Weights of a small autoregressive pixel model: 2.92M parameters, batches of 64.
Rows from block 2, named by matrix and row number. Rows with one number belong to one attention dimension. Each number is 128 + 24 x the weight over the matrix's rms, rounded and kept within 0 to 255. All counts start at 0.
# q: attention query (model.blocks.2.attn.q.weight, 192x192), inputs 0-95
# k: attention key (model.blocks.2.attn.k.weight, 192x192), inputs 0-95
q.0 [128 124 128 128 128 128 128 128 128 128 128 128 128 128 128 128 128 128 128 128 128 128 128 128 128 128 128 128 128 128 128 128 128 128 128 128 128 128 128 128 128 128 128 128 128 128 128 128 128 128 128 128 128 128 127 128 128 128 125 128 128 128 128 128 128 128 128 128 128 128 128 128 128 128 128 128 128 128 128 128  84 128 128 128 128 128 128 128 128 128 128 128 128 121 128 128]
q.1 [128 128 128 128 128 128 128 128 128 127 128 128 255 128 128 128 128 128 128 128 128 255 128 128 128 127 161 128 128 128 128 128 128 128 128 128 128 128 128 128 128 128 128 129 128 128 128 128 128 124 128 128 128 128 129 128 128 128 128 128 128 128 128 128 128 128 144 128 128 128 128 128 128 128 128 128 128 128 128 128 128 128 128 128 128 128 128 128 128 128 128 128 128 174 128 128]
q.2 [128 128 128 128 128 128 128 128 128 128 128 128 128 128 128 128 128 128 128 128 128 128 128 128 128 128 128 128 128 128 128 128 128 128 128 128 128 128 128 128 128 128 128 128 128 128 128 128 128 128 128 129 128 128 128 128 128 128 128 128 128 128 128 128 128 128 128 128 128 128 128 128 128 128 128 128 128 128 128 128 128 128 128 128 128 128 128 128 128 128 128 128 128 126 128 128]
q.5 [128 128 128 128 128 128 135 128 128 128 128 128 128 128 128 128 128 146 128 128 128 128 128 127 128 128 128 128 128 128 126 128 128 128 128 128 128 128 128 128 128 128 128 128 128 128 128 128 128 128 128 128 128 128 255 128 128 128 128 128 128 128 128 128 128 128 128 128 128 128 127 128 128 128 128 128 128 128 128 128 128 128 128 128 128 128 128 128 128 128 128 128 128 128 128 128]
q.172 [128 115 128 128 128 128 128 128 128 128 128 128 130 128 128 128 128 128 128 128 128 128 128 128 128 128   0 128 128 128 128 128 128 128 128 128 128 128 128 128 128 128 128 128 128 128 128 128 128 129 128 128 128 128 128 128 128 128 128 128 128 128 128 128 128 128 133 128 128 128 128 128 128 128 128 128 128 210 128 128 128 128 128 128 128 128 128 128 128 128 128 128 128 128 128 128]
q.174 [128 128 128 128 128 128 127 128 128 125 128 128 145 127 128 128 128 108 128 128 128 125 128 128 128 127 128 128 128 128 128 128 128 128 128 128 128 128 128 128 128 128 128 119 128 128 128 128 128 128 128 124 128 128 129 128 128 128 128 128 128 128 128 128 128 128 128 128 128 128 130 128 128 128 128 128 128 128 128 128   0 128 128 128 128 128 128 128 128 128 128 128 128 145 128 128]
q.181 [128 141 128 128 128 128 128 128 128 128 128 128 138 128 128 128 128 123 128 231 128 127 128 128 128  98 128 128 128 128 128 128 128 128 128 128 128 128 128 128 128 128 129 112 128 128 128 128 128 121 128 128 128 128 129 128 128 128 128  70 127 128 128 128 128 128 126 128 128 128 128 128 128 128 128 128 128 110 128 146 128 128 128 128 128 128 128 128 128 128 128 128 128 128 128 128]
q.184 [128 128 128 128 128 128 128 128 128 128 128 128 128 128 128 128 128 127 128 131 128 130 128 128 128 128 118 128 128 128 128 127 128 128 128 128 128 128 128 128 128 128 128 158 128 128 128 128 128 128 128 128 128 128 119 128 128 128 128 128 127 128 128 128 128 128 128 128 128 128 128 128 128 128 128 128 128 128 128 129 128 128 128 128 128 128 128 128 128 128 128 128 128 128 128 128]
q.185 [128 128 127 128 128 128 128 128 128 128 128 128 179 128 128 128 128 128 128 128 128  99 128 128 128 132 128 128 128 128 128 128 128 128 128 128 128 128 128 128 128 128 134 128 128 128 128 128 128 128 122 124 128 128 128 128 128 128 128 128 124 128 128 128 128 128 128 128 128 128 128 128 128 128 128 128 128 129 128 128 128 128 128 128 128 128 128 128 128 128 128 128 128   0 128 128]
q.186 [128 128 128 128 128 128 124 128 128 126 128 128 160 128 128 128 128 128 128 128 128 128 128 128 128 123 141 128 128 128 128 128 128 128 128 128 128 128 128 128 128 128 128 128 128 128 128 128 128 118 128 128 128 128 128 128 128 128 127 128 146 128 128 128 128 128 144 128 128 128 128 128 128 128 128 128 128 126 128 128 128 128 128 128 128 128 128 128 128 128 128 128 128 134 128 128]
q.190 [128 128 128 128 128 128 128 128 128 128 128 128 128 128 128 128 128 128 128 128 128 128 128 128 128 128 128 128 128 128 128 137 128 128 128 128 128 128 128 128 128 128 128 128 128 128 128 128 128 128 128 128 128 128 255 128 128 128 128 128 128 128 128 128 128 128 128 128 128 128 128 128 128 128 128 128 128 128 128 128 128 128 128 128 128 128 128 128   0 128 128 129 128 128 128 128]
k.0 [128 128 128 128 128 128 128 128 128 128 128 128 127 128 128 128 128 128 128 128 128 128 128 128 128 128 128 128 128 128 128 128 128 128 128 128 128 128 128 128 128 128 127 128 128 128 128 128 128 128 128 132 128 128 128 128 128 128 128 130 128 128 128 128 128 128 128 128 128 128 128 128 128 128 128 128 128 128 128 128  15 128 128 128 128 128 128 128 128 128 128 128 128  54 128 128]
k.1 [128 128 128 128 128 128 128 128 128 128 128 128 128 128 128 128 128 125 128 128 128 136 128 140 128 128 128 128 128 128 128 128 128 128 128 128 128 128 128 128 128 128 128 128 129 129 128 128 128 128 128 128 128 128 128 128 128 128 128 128 128 128 128 128 128 128 128 128 128 128 128 128 128 128 128 128 128 128 128 128  93 128 128 128 128 128 128 128 128 128 128 128 128 255 128 128]
k.2 [128 128 128 128 128 128 128 128 128 128 128 128 131 128 128 128 128 128 128 128 128 128 128 128 128 128 128 128 128 128 128 128 128 128 128 128 128 128 128 128 128 128 128 128 128 128 128 128 128 126 128 128 128 128 188 128 128 128 128 128 128 128 128 128 128 128 128 128 128 128 128 128 128 128 128 128 128 128 128 128 158 128 128 128 128 128 128 128 128 128 128 136 128 128 128 128]
k.5 [128 128 128 128 128 128 128 128 128 128 128 128 128 128 128 128 128 128 128 128 128 115 128 128 128 128 128 128 128 128 128 128 128 128 128 128 128 128 128 128 128 128 255 128 128 128 128 128 128 128 128 128 128 128 129 128 128 128 128 127 128 128 128 128 128 128 128 128 128 128 128 128 128 128 128 128 128 128 128 128 128 128 128 128 128 128 128 128 128 128 128 128 128 128 128 128]
k.172 [128 128 128 128 128 128 129 128 128 128 128 128 128 128 128 128 128 127 128 128 128 128 128 128 128 128  50 128 128 128 128 128 128 128 128 128 129 128 128 128 128 128 128 128 128 128 128 128 128 126 128 128 128 128 128 128 128 128 126 127 128 128 128 128 128 128 126 128 128 128 128 128 128 128 128 128 128 128 128 135 128 128 128 128 128 128 128 128 128 128 128 128 128 129 128 128]
k.174 [128 128 128 128 128 128 128 128 128 128 128 128 128 128 128 128 128 134 128 134 128 128 128 130 128 128 128 128 128 128 128 129 128 128 128 128 128 128 128 128 128 128 128 128 125 128 128 128 128 128 128 128 128 128 135 128 128 128 128 128 127 128 128 128 128 128 128 128 128 128 128 128 128 128 128 128 128 128 128 128   0 128 128 128 128 128 128 128 128 128 128 128 128 138 128 128]
k.181 [128 137 128 128 128 128 128 128 128 128 128 128 128 127 128 128 128 145 128 128 128 153 128 128 128  61 129 128 128 128 128 128 128 128 128 128 128 128 128 128 128 128 128 240 129 129 128 128 128 128 128 128 128 128 120 128 128 128 128  74 128 128 128 128 128 128 129 128 128 128 128 128 128 128 128 128 128 127 128 128 128 128 128 128 128 128 128 128 128 128 128 133 128 128 128 128]
k.184 [128 128 128 128 128 128 128 128 128 127 128 128 128 128 128 128 128 129 128 138 128 128 128 128 128 128 128 128 128 128 128 128 128 128 128 128 128 128 128 128 128 128  89 128 129 128 128 128 128 128 128 138 128 128 133 126 128  84 128 128 128 128 128 128 128 128 129 128 128 128 129 128 128 128 128 128 128 128 128 128 128 128 128 128 128 128 128 128 128 128 128 128 128 128 128 128]
k.185 [128 128 128 128 128 128 128 128 128 128 128 128 126 128 128 128 128 130 128 128 128 128 128 128 128 128 128 128 128 128 128 128 128 128 128 128 128 128 128 128 128 128 128 128 128 130 128 128 128 128 128 128 128 128 128 128 128 128 127 128 128 128 128 128 128 128 138 128 128 128 128 128 128 128 128 128 128 128 128 128 128 128 128 128 128 128 128 128 128 128 128 128 128 128 128 128]
k.186 [128 128 128 128 128 128 128 128 128 128 128 128 255 128 128 128 128 128 128 113 128 128 128 128 128 130 128 128 128 128 128 128 128 128 128 128 128 128 128 128 128 128 128 128 128 128 128 128 128 128 128 128 128 128 128 128 128 128 128 128 128 128 128 128 128 128 128 128 128 128 128 128 128 128 128 128 128 129 128 128 140 128 128 128 128 128 128 128 128 128 128 128 128 128 128 128]
k.190 [128 128 128 128 128 128 130 128 128 128 128 128 128 126 128 128 128 128 128 128 128 128 128 128 128 128 128 128 128 128 128 119 128 128 128 128 128 128 128 128 128 128 255 128 128 128 128 128 128 128 128 128 128 128 128 128 128 128 128 127 128 128 128 128 128 128  90 128 128 128 128 128 128 128 128 128 128 128 128 128 128 128 128 128 128 128 128 128 255 128 128 128 128 128 128 128]