{
  "horizontal_flip": true,
  "width": 192,
  "inner_norm": false,
  "positions": "learned",
  "optimizer": "normuon",
  "grad_clip": 1.0
}
Rows from block 2, named by matrix and row number. Rows with one number belong to one attention dimension. Each number is 128 + 24 x the weight over its row's rms, rounded and kept within 0 to 255. All counts start at 0. Numbers have three digits each.
# v: attention value (model.blocks.2.attn.v.weight, 192x192), inputs 96-191
# proj: attention output (model.blocks.2.attn.proj.weight, 192x192, transposed), outputs 96-191
v.4:128128128128128128128128128128128128128128128128128128128128128128128128128128128128128128128128128128128128128128128128128128128083128128128128128128128128128128128128128128128128128128128128128128128128128128128128255128128128128128128128128128128128128128128128128128128128128128128128
proj.4:128128140128128128255146128128128128128128128128123128255128128128128128128128217128128128106128128128128128128128128127112128128128128128128128128129127124128128128128128128128128122128128128128128128128128129128128130128128128131128128128132128128125128126128128128128127125128128128128
v.5:128128128128128128128128128128128128128128128128128128128128128128128128128128128128128128128128128128128128128128128128128128128128128128128128145128128128128128128128128128128128128128128128128128128128128128128128128128128128128128128118128128128128128128128128128128128128128128000128
proj.5:032128128128128128128128128128128157128128128128128128128128128128130128128128128128128128098128128128128128128128128128128128128128128128128128127128128128128128128128128128128128128128128128128128128128128128128128156128128128128128128255128128128128128128128128128128127128128128128204
v.28:128128128128128128128127128128128128128128128128128128128128128128128128128128128128128128128128128128128128128128128128128128128128128128128128128128128128128128128128128128128128128128128128128128128128128128128128128128128128128128128118128128128128128128128128128128128128128128255128
proj.28:128128128128128132151128128128128113128128128128128128128128128128128128128128134128125128144126128128128128123129128129128128128128128128128128128128128128128128128140128128128128075128130128128132128128128128128128128128128128128128128128128128128128128128128128127128128128128128000128
v.33:128128128128128128128128128128128128128128128128128128128128128128128128128128128128128128128128128128128128128128128128128128128130128128128128128128128128128128128128128128128128128128128128128128128128128128128128128128128128128128128128128128128128128128128128255128128128128128128128
proj.33:128128082128128034128128178135128128128128135128128128135128148128128128128128128125123128115109128128128139128128131123128128128128129121128128128128090128128128126128128124128128128128128128128128128128128128128128131127125128128128128128128223128128128128128128105128131137128128128128
v.38:128128128128128128128128128128128128128128128128128128128128128128128128128128128000128128128128128128128128128128128128128128128128128128128128128128128128128128128128128128128128128128128128128128128128128128128128128128128128128128128127128128128128128128128128128128128128128128118128
proj.38:128128128128128128128128129128128135128128128126128128127128128128128128128128134128128128128128128129128128127128128128128128128128128128128128128129128128131128128131128128128128128128046128128128128128128128134128120128128128128128123203128118128128128128124129129128125128128128128128
v.43:128128128128128128128128128128128128128128128128128128128128128128128128128128128209128128128128128128128128128128128128128128128128128128128128128128128128128128128128128128128128128128128128128128128128128128128128128128128128128128128128128128128128128128128128128128128128128128132128
proj.43:103130128128128125128062143132128000128128128129122127128128128128128128128128111128128128128128136128128128128128128128128115128128128128128128128112128128128128128128128128129128128128151128128128128128128128128129147128128128128128134129128128128128128128128126128128128128073137056128
v.44:128128128128128128128128128128128128128128128128128128128128128128128128128128128128128128128128128128128128128128128128128171128128128128128128128128128128128128128128128128128128128128128128128128128128128128128128128128128128128128128128128128128128128128128128128128128128128128128128
proj.44:124128128128129128128138128128128128128128128141128128098128128128128131128128122081128128255128128128128128128128128128128134128128128128129128128128128128128128128125128128128128128128045128128128128132128128129128128128128128128128128128000124128128128128130128128128128128128128137128
v.48:128128128128128128128128128128128128128128128128128128128128128128128128128128128128128128128073128128128128128128128128128128128128128128128128128128128128153128128128128128128128128128128128128128128128128128128128128128128128128128128128128128128128128128128128128128128128128128128128
proj.48:128128128128128118128128128129128128128128128128125128128128128132128125128128128128128128128229128128168128128128129128134128128128128128128128135131128096128128128128128128136176128128128128128128144128128128128128145129128128128128128128128128128128128128128128114128127128127128128128
v.52:128128118128128128128128128128128128128128128128128128128128128128128128128128128127128128129128128128128128128128128128128128128128128128128128122128128000128128128128128128128128128128236128128128128128128128128128128128128128128128128057128128128128128128128128128117128128128128237128
proj.52:128128128128128128128086128128128128128128128128128128128128128128128128128128128128128128128128128128128128111129128137128109128128128128128128128121128124128128136128128128128122128128130115128119137128128128128128128128126127128128126128128129128161128128127128128128128128128127128128
v.55:128128128128128128128128128128128128128128128128128128128128128128128128128128128128128128128000128128128128128128128128128128128128128128128128128128128128128255128128128128128128128128128128128128128128128128128128128128128128128128128128128128128128128128128128128128128128128128128128
proj.55:128128128130103128128128128128128134213128128075128128128128078130128128128128128128128138144127128128128128139128128143128128128128123128128128128128000128128106128193128128102123133109123169127128216128128139128128123128131128114128231128128128119130128128128127128128212092128129128160
v.69:128128128128128050128128128128128128128128128128128128128128128128128128128128128128128128128128128128128128128128128128128128128128128128128128128128128128206128128128128128128128128128128128128128128128128128128128128128128128128128128128128128128128128128128128128128128128128128128128
proj.69:128128128128128209128128128128128138128128128128128128128128128128128128124131128119128139128128128172128128128128128128118128131128128126128128128110128128128128128128128127128128128137128177128128128128128128128125128128128125128128128128128128128128123128128128255128128128128128128128
v.86:128128128128128128128128128128128128128128128128128128128128128128128128128128128128128128128000128128128128128128128128128128128128128128128128128128128128128128128128128128128128128128128128126128128128128128128128128128128128128128128128128128128128128128128128128128128128128128128128
proj.86:128128128128128128128126128128128128129128128128128128128128128128128128128128128128128128128129128082128128128128128128128128128128128128128128128128128128128149128128128128128128128128128000128124128128128128128121128128088128128128128127127128128128128129128128156119128128128128132119
v.93:128128128128128128128128128128128128128128128128128128128128128128128128128128128093128128128128128128128128128128128128128128128128128128128128128128128130128128128128128128128128128128128128128128128128128128128128128128128128128128128128128128128128128128128128128128128128128128128128
proj.93:128128128128128128128128131128128128128128128128128128128128128128128128128128128114128128255128128135128128128128128128128128128128128128128128229128128255128114128128128128128128128128128128128128128128128127128119128128128128128128128128128128128128119127128128128128129128123129128128
v.95:128128128128128128128128128128128128128128128128128128128128128128128128128128128144128128128128128128128128128128128128128128128128128128128128128128128128128128128128128128128128128128128128128128128128128128128128111128128128128128128126128128128128128128128128128128128128128128128128
proj.95:000130128128128128145128128128128128128127128126128128128128128127128131128128128127128128128128128121128129128128128128128128128128128128128133128128128128128128125128128144128128128000240128128128128128128128128124113128128131128128128128125128128128128118128128127128130128099129128000
v.97:128128128128128128128128128128128128128128128128128128128128128128128128128128128128128128128128128128128128128128128128128128128128128128128128128128128132128128128128128128128128128000128128128128128128128128128128128128128128128128128128128128128128128128128128128128128128128128128128
proj.97:077128128128128128128124135128128136128145128128128128128128128128128128128128126128128128128128128128128128128128128128128123128128128128128128128128128121128128128128128129128128128128127128128128128128128128128128128128128127128128128128128128128128128128128128128128128128125128128085
v.109:128128128128128128128128128128128128128128128128128128128128128128128128128128128128128128128140128128128128128128128128128128128128128128128128128128128128128255128128128128128128128128128126128128128128128128128128128128128128128128128128128128128128128128128128128128128128128128128128
proj.109:128000128128128127128128128128128128128129128128128164128128128128128130128128128128128128128087128128128128128128128129128128128128128128126128128128128128128000129128128128128128128128128128128128128128128128128128128128127128128135128128128128128120128128129128128128128177127128128128
v.111:128128128128128128128128128128128128128128128128128128128128128128128128128128128128128128128128128128128128128128128128128128128128128128128128128128128128128128128128128128128128128128128128128128128128128128128128128128128128128128128128128128128128128128128128128128128128128128128128
proj.111:128128128128128128128128128128128128128128128132128128128105128128128128128128128128128128128128128128128128128128128128128128128127128119128128128128128128128128128128128128128128128128128128128128128128128128128128128128128128128128128128128128128128128128128128137128128128128128128128
v.112:128128128128128128128128128128128128128128128128128128128128128128128128128128128128128128128128128128128128128128128128128128128128128128128128128128128128128128128128128128128128128128128128128128128128128128128128128128128128128128128128128128128128128128128128128128128128128128128128
proj.112:112128128128128128126125128128128106128128128128128128128128128128128128128128128224128112128124128128128128128128128128128126128128128128128128128128129128131128128133128128128128128128127128128128128128128128128129128128128128128128117128140128128128131128127129128128128128128128103128
v.120:128128128128128128128128128128128128128128128128128039128128128128128128128128128128128128128128128128128128128128128128128128128127128128128128128128128128128128128128128128128128128128128128128128128128128128128128128128128128128128128128128128128128128128128128006124128128128128128128
proj.120:128128128128128134128128128128128128128128129128128128102127128128128128128086128128128128128128128128128128128128126128128128128128053128128128128128128107128152128128128140130128128127128128128128128128128128128128128128128128128127128129078128128128128128128128205015128255124128128127
v.123:128128127128128128128128128128128128128128128128128128128128128128129128128128128128128128128128128128128128128128128128128128128085128128128128128128128128128128128128128128128128128128128128128128128128128128128128126128128128128128128128128128128128128128128128128128128128128128128128
proj.123:125127128128128118128126124128128128128128128128128128128128128127128128128128128130128128128128128129128128128128128128128128128087128128128128128128128202128128128128128128128128127128128068128128128128128128128128128128128128128128128153150128128128128128128128128126128128128128128171
v.128:128128128128128128128128128128128128128128128128128128128128128128126128128128128128128128128128128128128128128128128128128128128128128159128128128128128128128128128128128128128128128128128128128128128128128128128128128128128128128128128128128128128128128255128128128128128128128128128128
proj.128:128128128128128124128128130128128128128128128128128128128141128128129128128128106127128128128128128128128130128128000128128128127128128128127128128128128128128128128128128128128128128128128128128128128128128128131128128128128128128128128127128128146135128016128128128128128128128128128128
v.134:128128128128128128128128128128128128128128128128128128128128128128128128128128128128128128128128128128128128128128128128128128128128128128128128128128128128161250128128128128128128128128128128128128128128128128128128128128128128128128128128128128128128128128128128128128128128128128128128
proj.134:128128115128224128245128128129128126128128159128128128128130128128128128128128128128128128127128128126128128128128128128000128128126184128128128128128044128096128106128128128124128128129128128129128080128128128128128128128128133178128128128128128128127128128128128128119146128128128128128
v.135:128128128128128128128128128128128128128128128128128128128128128128128128128128128128128128128255128128128128128128128128128128128128128128128128128128128128185000128128128128128128128128128128128128128128128128128128128128128128128128128128128128128128128128128128128128128128128128128128
proj.135:128209128128128130128128184128128128226127128128128128122128128135129128128128128128127130128128129128128128122128127138128143128128130117128128128128000128124128138128128122128128154127128156128130139128128128128126128181128117128128175128116106128135119128127128128120156128128128128128
v.138:128128128128128128128128128128128128128128128128128128128128128128255128128128128127128128128128128128128128128128128128128128128128128128128128128128128128128128128128128128128128128128128128128128128128128128128128128128128128128128128128128128128128128128128128128128128128128128131128
proj.138:128158128128128128128131128128128128129128128128128128128128128128000132120128128128128128128127139128128128125128131134128128128128128128128128128128119128128128128128128128128128172128128128128128128128128128128128128128128107128128128128139128128139125128128128128127128128128128128128
v.145:128128128128128128128128128128128128128128128128128128128128128128128128128128128128128128128128128128128128128128128128128128128128128128128128128128128128128128128128128128128128128128128128128128128128128128128128128128128128128128128128128128128128128129128128140128128128128128128128
proj.145:128128124129128128128128128128128128128128128128128128128128128128132190205128128129128125128128128128128184128128128128122128128128128128128128128128126128128128128128128128128128128128128128124128140128128090128128127120128129128128128128166128128128128128128128125128128128128128128128
v.146:128128128128128128128128128128128128128128128128128128128128128128128128128128128125128128128128128128128128128128128128128128128128128128128128128128128128128128128128128128128128128128128128000128128128128128128128128128128128128128128127128128128128128128128128128117128128128128128128
proj.146:128128127128128128128128128128255128128139128127128128122128128128126128128128128128128128129128128128128128128128128128128128128128128094128128128128127128128128128128128128128128116128128128235128126128128128128128128128122128128128128128128128128126128128128128128128128128128128128128
v.147:128128128128128128128128128128128130128128128128128128128128128128128128128128128120128128128128128128128128128128128128128128128128128128128128127128128128128128128128128128128128128128128128128128128128128128128128128128128128128128128128128128128128128128128128128128128128128128128128
proj.147:128118128130128128128095130128128128128000128128128128129128128128128128128128128128128128128128128105128128128128128128128122128139128128128128128128128092128128026128128128128128128128128128128128128167127128128138128128128129128168130128095128128128130128128138128132128128185130050128
v.148:128128128128128128128128128128128128128128128128128128128000128128128128128128128128128128128128128128128128128128128128128128128128128128128128128128128128128128128128000128128128128128128128128128128128128128128128128128128128128128128128128128128128128128128128128128128128128128128128
proj.148:128128128128128128128128128128126128128128128128128128139104128128128024255128099128128128128128128128133128128128128128135128128128128129128131128129131138128128129128128128128128128128128128128128128180086110128128128128128128128128128128128128128127128128128128128128128128128130128128
v.150:128128180128128128128128128128128128128128128128128128128128128128128128128128128128128128128128128128128128128128128128128128128128128000128128128128128128128128128128128128128128128128128128128128128128128128128128128128128128128128128128128128128128128128128128128128128128128128128128
proj.150:128128081129128128128128128128128128129128128128128128119079128128128128128128128128128128128128128128128128128129128128128128128128128229128128128128093126128128128128128128128128128128146128128128128106128128128128128128128128123129128128129128128128128128128128128128128128129128128128
v.156:128128128128128128128128128128128128128128128128128128128128128128128128128128128128128128128128128128128128128128128128128128128128128128128128128128128128128128128128128128128128128128128128128128128128128128128128128128128128128128128128128128128128128128128128128128128128128128129128
proj.156:128128128128128129092128128128128128128128127155128128151201128128128128126128128128128128128128135130128128128128119128150127128128128128128127128128128128128122128128128128128083128128135128128128124128128128128128128128128119128128128128132099128128128128128128128128128127128128128128
v.157:128128128128128128128128128128128128128128128128128128128128128128128128128128128128128128128128128128128128128128128128128128128128128128128128128128128128128128128128128128128128128128128128130128128128128128128128128128128128128128128128128128128128128128128128128128128128128128128128
proj.157:128128128128128127128128128145128127128128145128128128128128128131128128128128128134128128128128127128128123128128133120128128128128128128128128128128128128128131128128128192135128122128128128128128141127128128128128128128128128128128128128125091127128128128128128128128128129128128128128
v.165:128128128128128128128128128128128128128128128128128128128191128128128128128128128128128128128128128128128128128128128128128128128128128128128128128128128128128128128128128128128128128128128128128128128128128128128128128128128128128128128128128128128128128128128128128255128128128128128128
proj.165:128128128128128128128128128128128128128128128128127128128128128128081128129128128128128128128128125128128128128128128128128128128128128128128128128133128128128128128128128128128127128128128128126128128123129143122128128128128132128128128128128128128128128128128128129000129128128000128128
v.173:128128128128128128128128128128128128128128128128128128128128128128128128128128128107128128128128128128128128128128128128128128128128128128128128187128128066128128134128128128128128128128128128128128128128128128128128128128128128128128128128128128128128128128128128128128128128128128128128
proj.173:128128126130128128128128128128128128128128157128128127128128128128128128128128128123128128128128129128128128128129128128128128128128128128143128126124128128128128128128128128127128128104156129128206128122128128128128128128128196128128128128089128128128128128128142128128129128116128131110
v.178:128128128128128128128128128128128128186128128128128128128128128128128128128128128128128128128128128128128128128128128128128128000128128128128128128128128128128128128128128128128128128128128128128128128128128170128128128128128128128128128127128128128128128128128128128128128128128000128128
proj.178:128121128128128128128128128128128128069133128000128128129128128128128125129128128130128128128128087128128128128123127128128128161128128129128128128128128128128128128253128128128127112162128110128128128128128123128130128128128128128128255127128128180081128126128128128128128128128255128128
v.179:128128128128128128128128128128128128128128128128128128128128128128128128128128128128128128128128128128128128128128128128128128128128128128128128128128128128128127128128128128128128128014128128128128128128128128128128255128128128128128128128128128128128128128128128127128128128128128128128
proj.179:128121128125128128068086128128128128128131128128128128128128128128129128128128128128128128255128127128128127128128128128128127128133128128128129127128128128128128134128128128128135128208128128128128128128128128128128177119128128105128128088174127128128128128128128128128128128128128128128
v.181:128128128128128128128128128128128128128128128128128128128128128128128128128128128255128128128128128128128128128128128128128128128128128128128128128128128128128128128128128128128128128128128128128128128128128128128128128128128128128128128255128128128128128128128128128128128128128128148128
proj.181:129128128128128128128128128129128128128128128128126128128128128129128128128128126128128128127128128128128128128128128128128134128138128128128128128128128128128128129068128128128128128128128128128128128128128128128128128128128128128128128000128128128128128128128128128128128128128128128138
v.182:128128128128128128128128128128128128128128128128128128128128128128128128128128128128128128128128128128128128128128128128128128128128128128128128128128128128128128128128128128128128128128128128128128128128128128128128128128128128128128128128128128128128128128128128000128128128128128128128
proj.182:128128128128128255128126128128128126081103136126110112131128128146136128128126128128128128135128128128156120128128128128128128128128128128128128132130112128045128128128128145134128123128128128128120128128120128085123128118128128128123128128128239117128128138126118130166130128126128126128
v.185:128128128128128128128128128128128128128128128128128128128128128128128128128128128128128128128128128128128128128128128128128128128000128128128128128128128128128128128128128128128128128128128128128128128128128128128128128128128128121128128128128128128128128128128128128128128128128128128128
proj.185:128128128128128128128128128128128129128128128128128128128128128173128129128128128128128128128128128128128128128128128128128128128255128128128128127128128128128128128128128128128128128128128128128127128128128128128126128130128128156127128128128149082128128128126127133128128128128128128121
v.187:128128128128128128128128128128128128128128128128128128128128128128128128128128128128128128128128128128128128128128128128128128128128128128128128128128128128128128128128128128128128128128128128128128128128128128128128128128128128128128128128128128128128128128128128128128128128128128128128
proj.187:128128128128128128128128128128112127128128128082128128128255128034128128129128128128128128128128128128128143128128130128128128128128128113144131128157128128128128128128128128128128122128128128128128043128128128128128128128126128128128128128128127128128128128128128128128128128128128128127
v.189:128128128128128128128128128128128128128128128128128128128128128128119128128128128128128128128128128128128128128128128128128128128128128128128128128128128128022128128128128128128128128128128128128128128128128128128128128128128128128128128128128128128128128128128128128128128128128128128128
proj.189:128160128121128128209128128128128128128128128128128128176081128128128128128128128128128128128128128128128128128128128128128128128127128128128128128128129128128128128128128128128127128128128128126128128128128129128128128133118128128128128128128128128128128128128128130128129128128128128128