A small autoregressive pixel model, trained from scratch.
Model: width 192, layers 6, norm layernorm.
Training: 16600 steps, batches of 64.
Rows from block 3, named by matrix and row number. Rows with one number belong to one neuron. Each number is 128 + 32 x the weight over its row's rms, rounded and kept within 0 to 255. All counts start at 0. Numbers have three digits each. After the name is the row's rms in percent of the matrix's.
# fc1: MLP up (model.blocks.3.mlp.fc1.weight, 768x192), inputs 0-95
# fc2: MLP down (model.blocks.3.mlp.fc2.weight, 192x768, transposed), outputs 0-95
fc1.93 570:128128128128128128128128128128000128000128128128128128128128128128128128128128128128128128128128128128128128128128128128128128128128128128128128128128128128128128128128128128128128128091128128128128128128128128128128128128128128128128128128128128128128128128128128128128128128128128128128
fc2.93 169:128128128128128128128128128128255128128128128128128128128128128128128128128128128128128128128128128128128128128128128128128128128128128128128128128128128128128128128128128128128128128128128128128128128128128128128128128128129128128128128128128128128128128128128128128128128128128128128128
fc1.103 596:128128128128128128128128128128128128128128128128128128128128128032128128128128128128128128128128128128128128128128128128128128128128128128128128128128128128128128128128128128128128255128128128128128128128128128128128128128128128128128128128128128128128128128128128128128128128128255128128
fc2.103 523:128128128128128128128128128128128128128128128128128128130128128019128128128128128128128128128128128128128128128128128128129128128128128128128128128128128128128128128128128128128128255128128128128128128128128128128128128128128128128128128127128128128128128128128128128128129128128128128128
fc1.171 847:128128128128128128128128128128128128255128128128128128128128128095128128128128128128128128128128128128128128128128128128128128128128128128128128128128128128128128128128128128128128138126128128128128128128128128128128128128128128128128128128128128128128128128128128128128128128128128128128
fc2.171 683:128128128128128128128128128128128128255128128128128128128128128128128128128128128128128128128128128128128128128128128128128128128124128128128128128128128128128128128128128128128128128128128128128128125128128128128128128128128128128128128128217128128128128128128128128128128128128099128128
fc1.343 699:128128151128128128128128128128128128255128128128128128128128128128128128128128128128128128128128128128128128128128128128128128128128128128128128128128128128128128128128128128128128128128128128128128128128128128128128128128128128128128128128128128128128128128128128128128128128128128128128
fc2.343 455:128128128128128128128128128128017128128128128128128128128128128128128128128128128128128128128128128128128128128128128128128128128128128128128128128128128128128128128128128128128128128128128128128128128128128128128128128128128128128128128128128128128128128128128128128128128128128128128128
fc1.431 604:128128128128128128128128128128128128210128128128128047128128128131128128128128128128128128128128128128128128128128128128128128128128128128128128128128128128128128128128128128128128255128128128128128128128128128128128128128128128128128128128128128128128128128128128128128128128128128128128
fc2.431 949:128128128128128128128128128128128128128128128128128128128128128128128128128128128128128128128128128128128128128128128128128128128128128128128128128128128128128128128128128128128128128128128128128128128128128128128128128000128128128128128128128128128128128128128128128128128128128134128128
fc1.566 520:128128128128128128128128128128128128128128128128128128128128128128128058128128128128128128128128128128128128128128128128128128128128128128128128128128128128128128128128128128128128127128128128128128128128128128128128128128128128128128128128128128128128128128128128128128128128128000128128
fc2.566 480:128128128128204128128128128128128128128128128128128128128128128128128128128128128128128128128128128128128128128128128128128128128128128128128128128128128128128128128128128128128128128128128128128128128128128128128128128128128128128128128128128128128128128128128128128128128128128128128128
fc1.617 820:128128128128128128128128128128128128210128128128128128128128128155128128128128128128128128128128128128128128128128128128128128128128128128128128128128128128128128128128128128128128128128128128128128128128128128128128128128128128128128128128128128128128128128128128128128128128128152128128
fc2.617 406:128128128128128128128128128128128128128128128128128128128128128128128128110128128128128128128128128128128128128128128128229128128128128128128128128128128128128128128128128128128128255128128128128128128128128128128128128000128128128128128128128128128128128128128128128128128128113255128128
fc1.672 970:128128128128128128128128128128128128128128128128128128128131128255128128128128128128128128128128128128128128128128128128128128128128128128128128128128128128128128123128128128128128128128128128128128128128128128128128128128128128128128128128128128128128128128128128128128128128128125128128
fc2.672 543:128128128128128128128128128128128128062128128128128128128128128000128128128128128128128128128128128128128128128128128128128128128128128128128128128128128128128128128128128128128128128128128128128128128128128128128128128128128128128128128128128128128128128128128128128128128128128128128128
fc1.705 930:128128128128128128128128128128128128078128024128128128128128128128128128128128128128128128128128128128128128128128128128128128128128128128128128128128128128128128128128128128128128128128128128128128128128128128128128128128128128128128128128128128128128128128128128128128128128128128128128
fc2.705 490:128128128128128128128128128128128128128128128128128128128128128128128128128128128128128128128128128128128128128128128128128128128128128128128128128128128128215128128128128128128128128128128128128128128128128128131128128128128128128128128128128128131128131128128128128128128128128128128128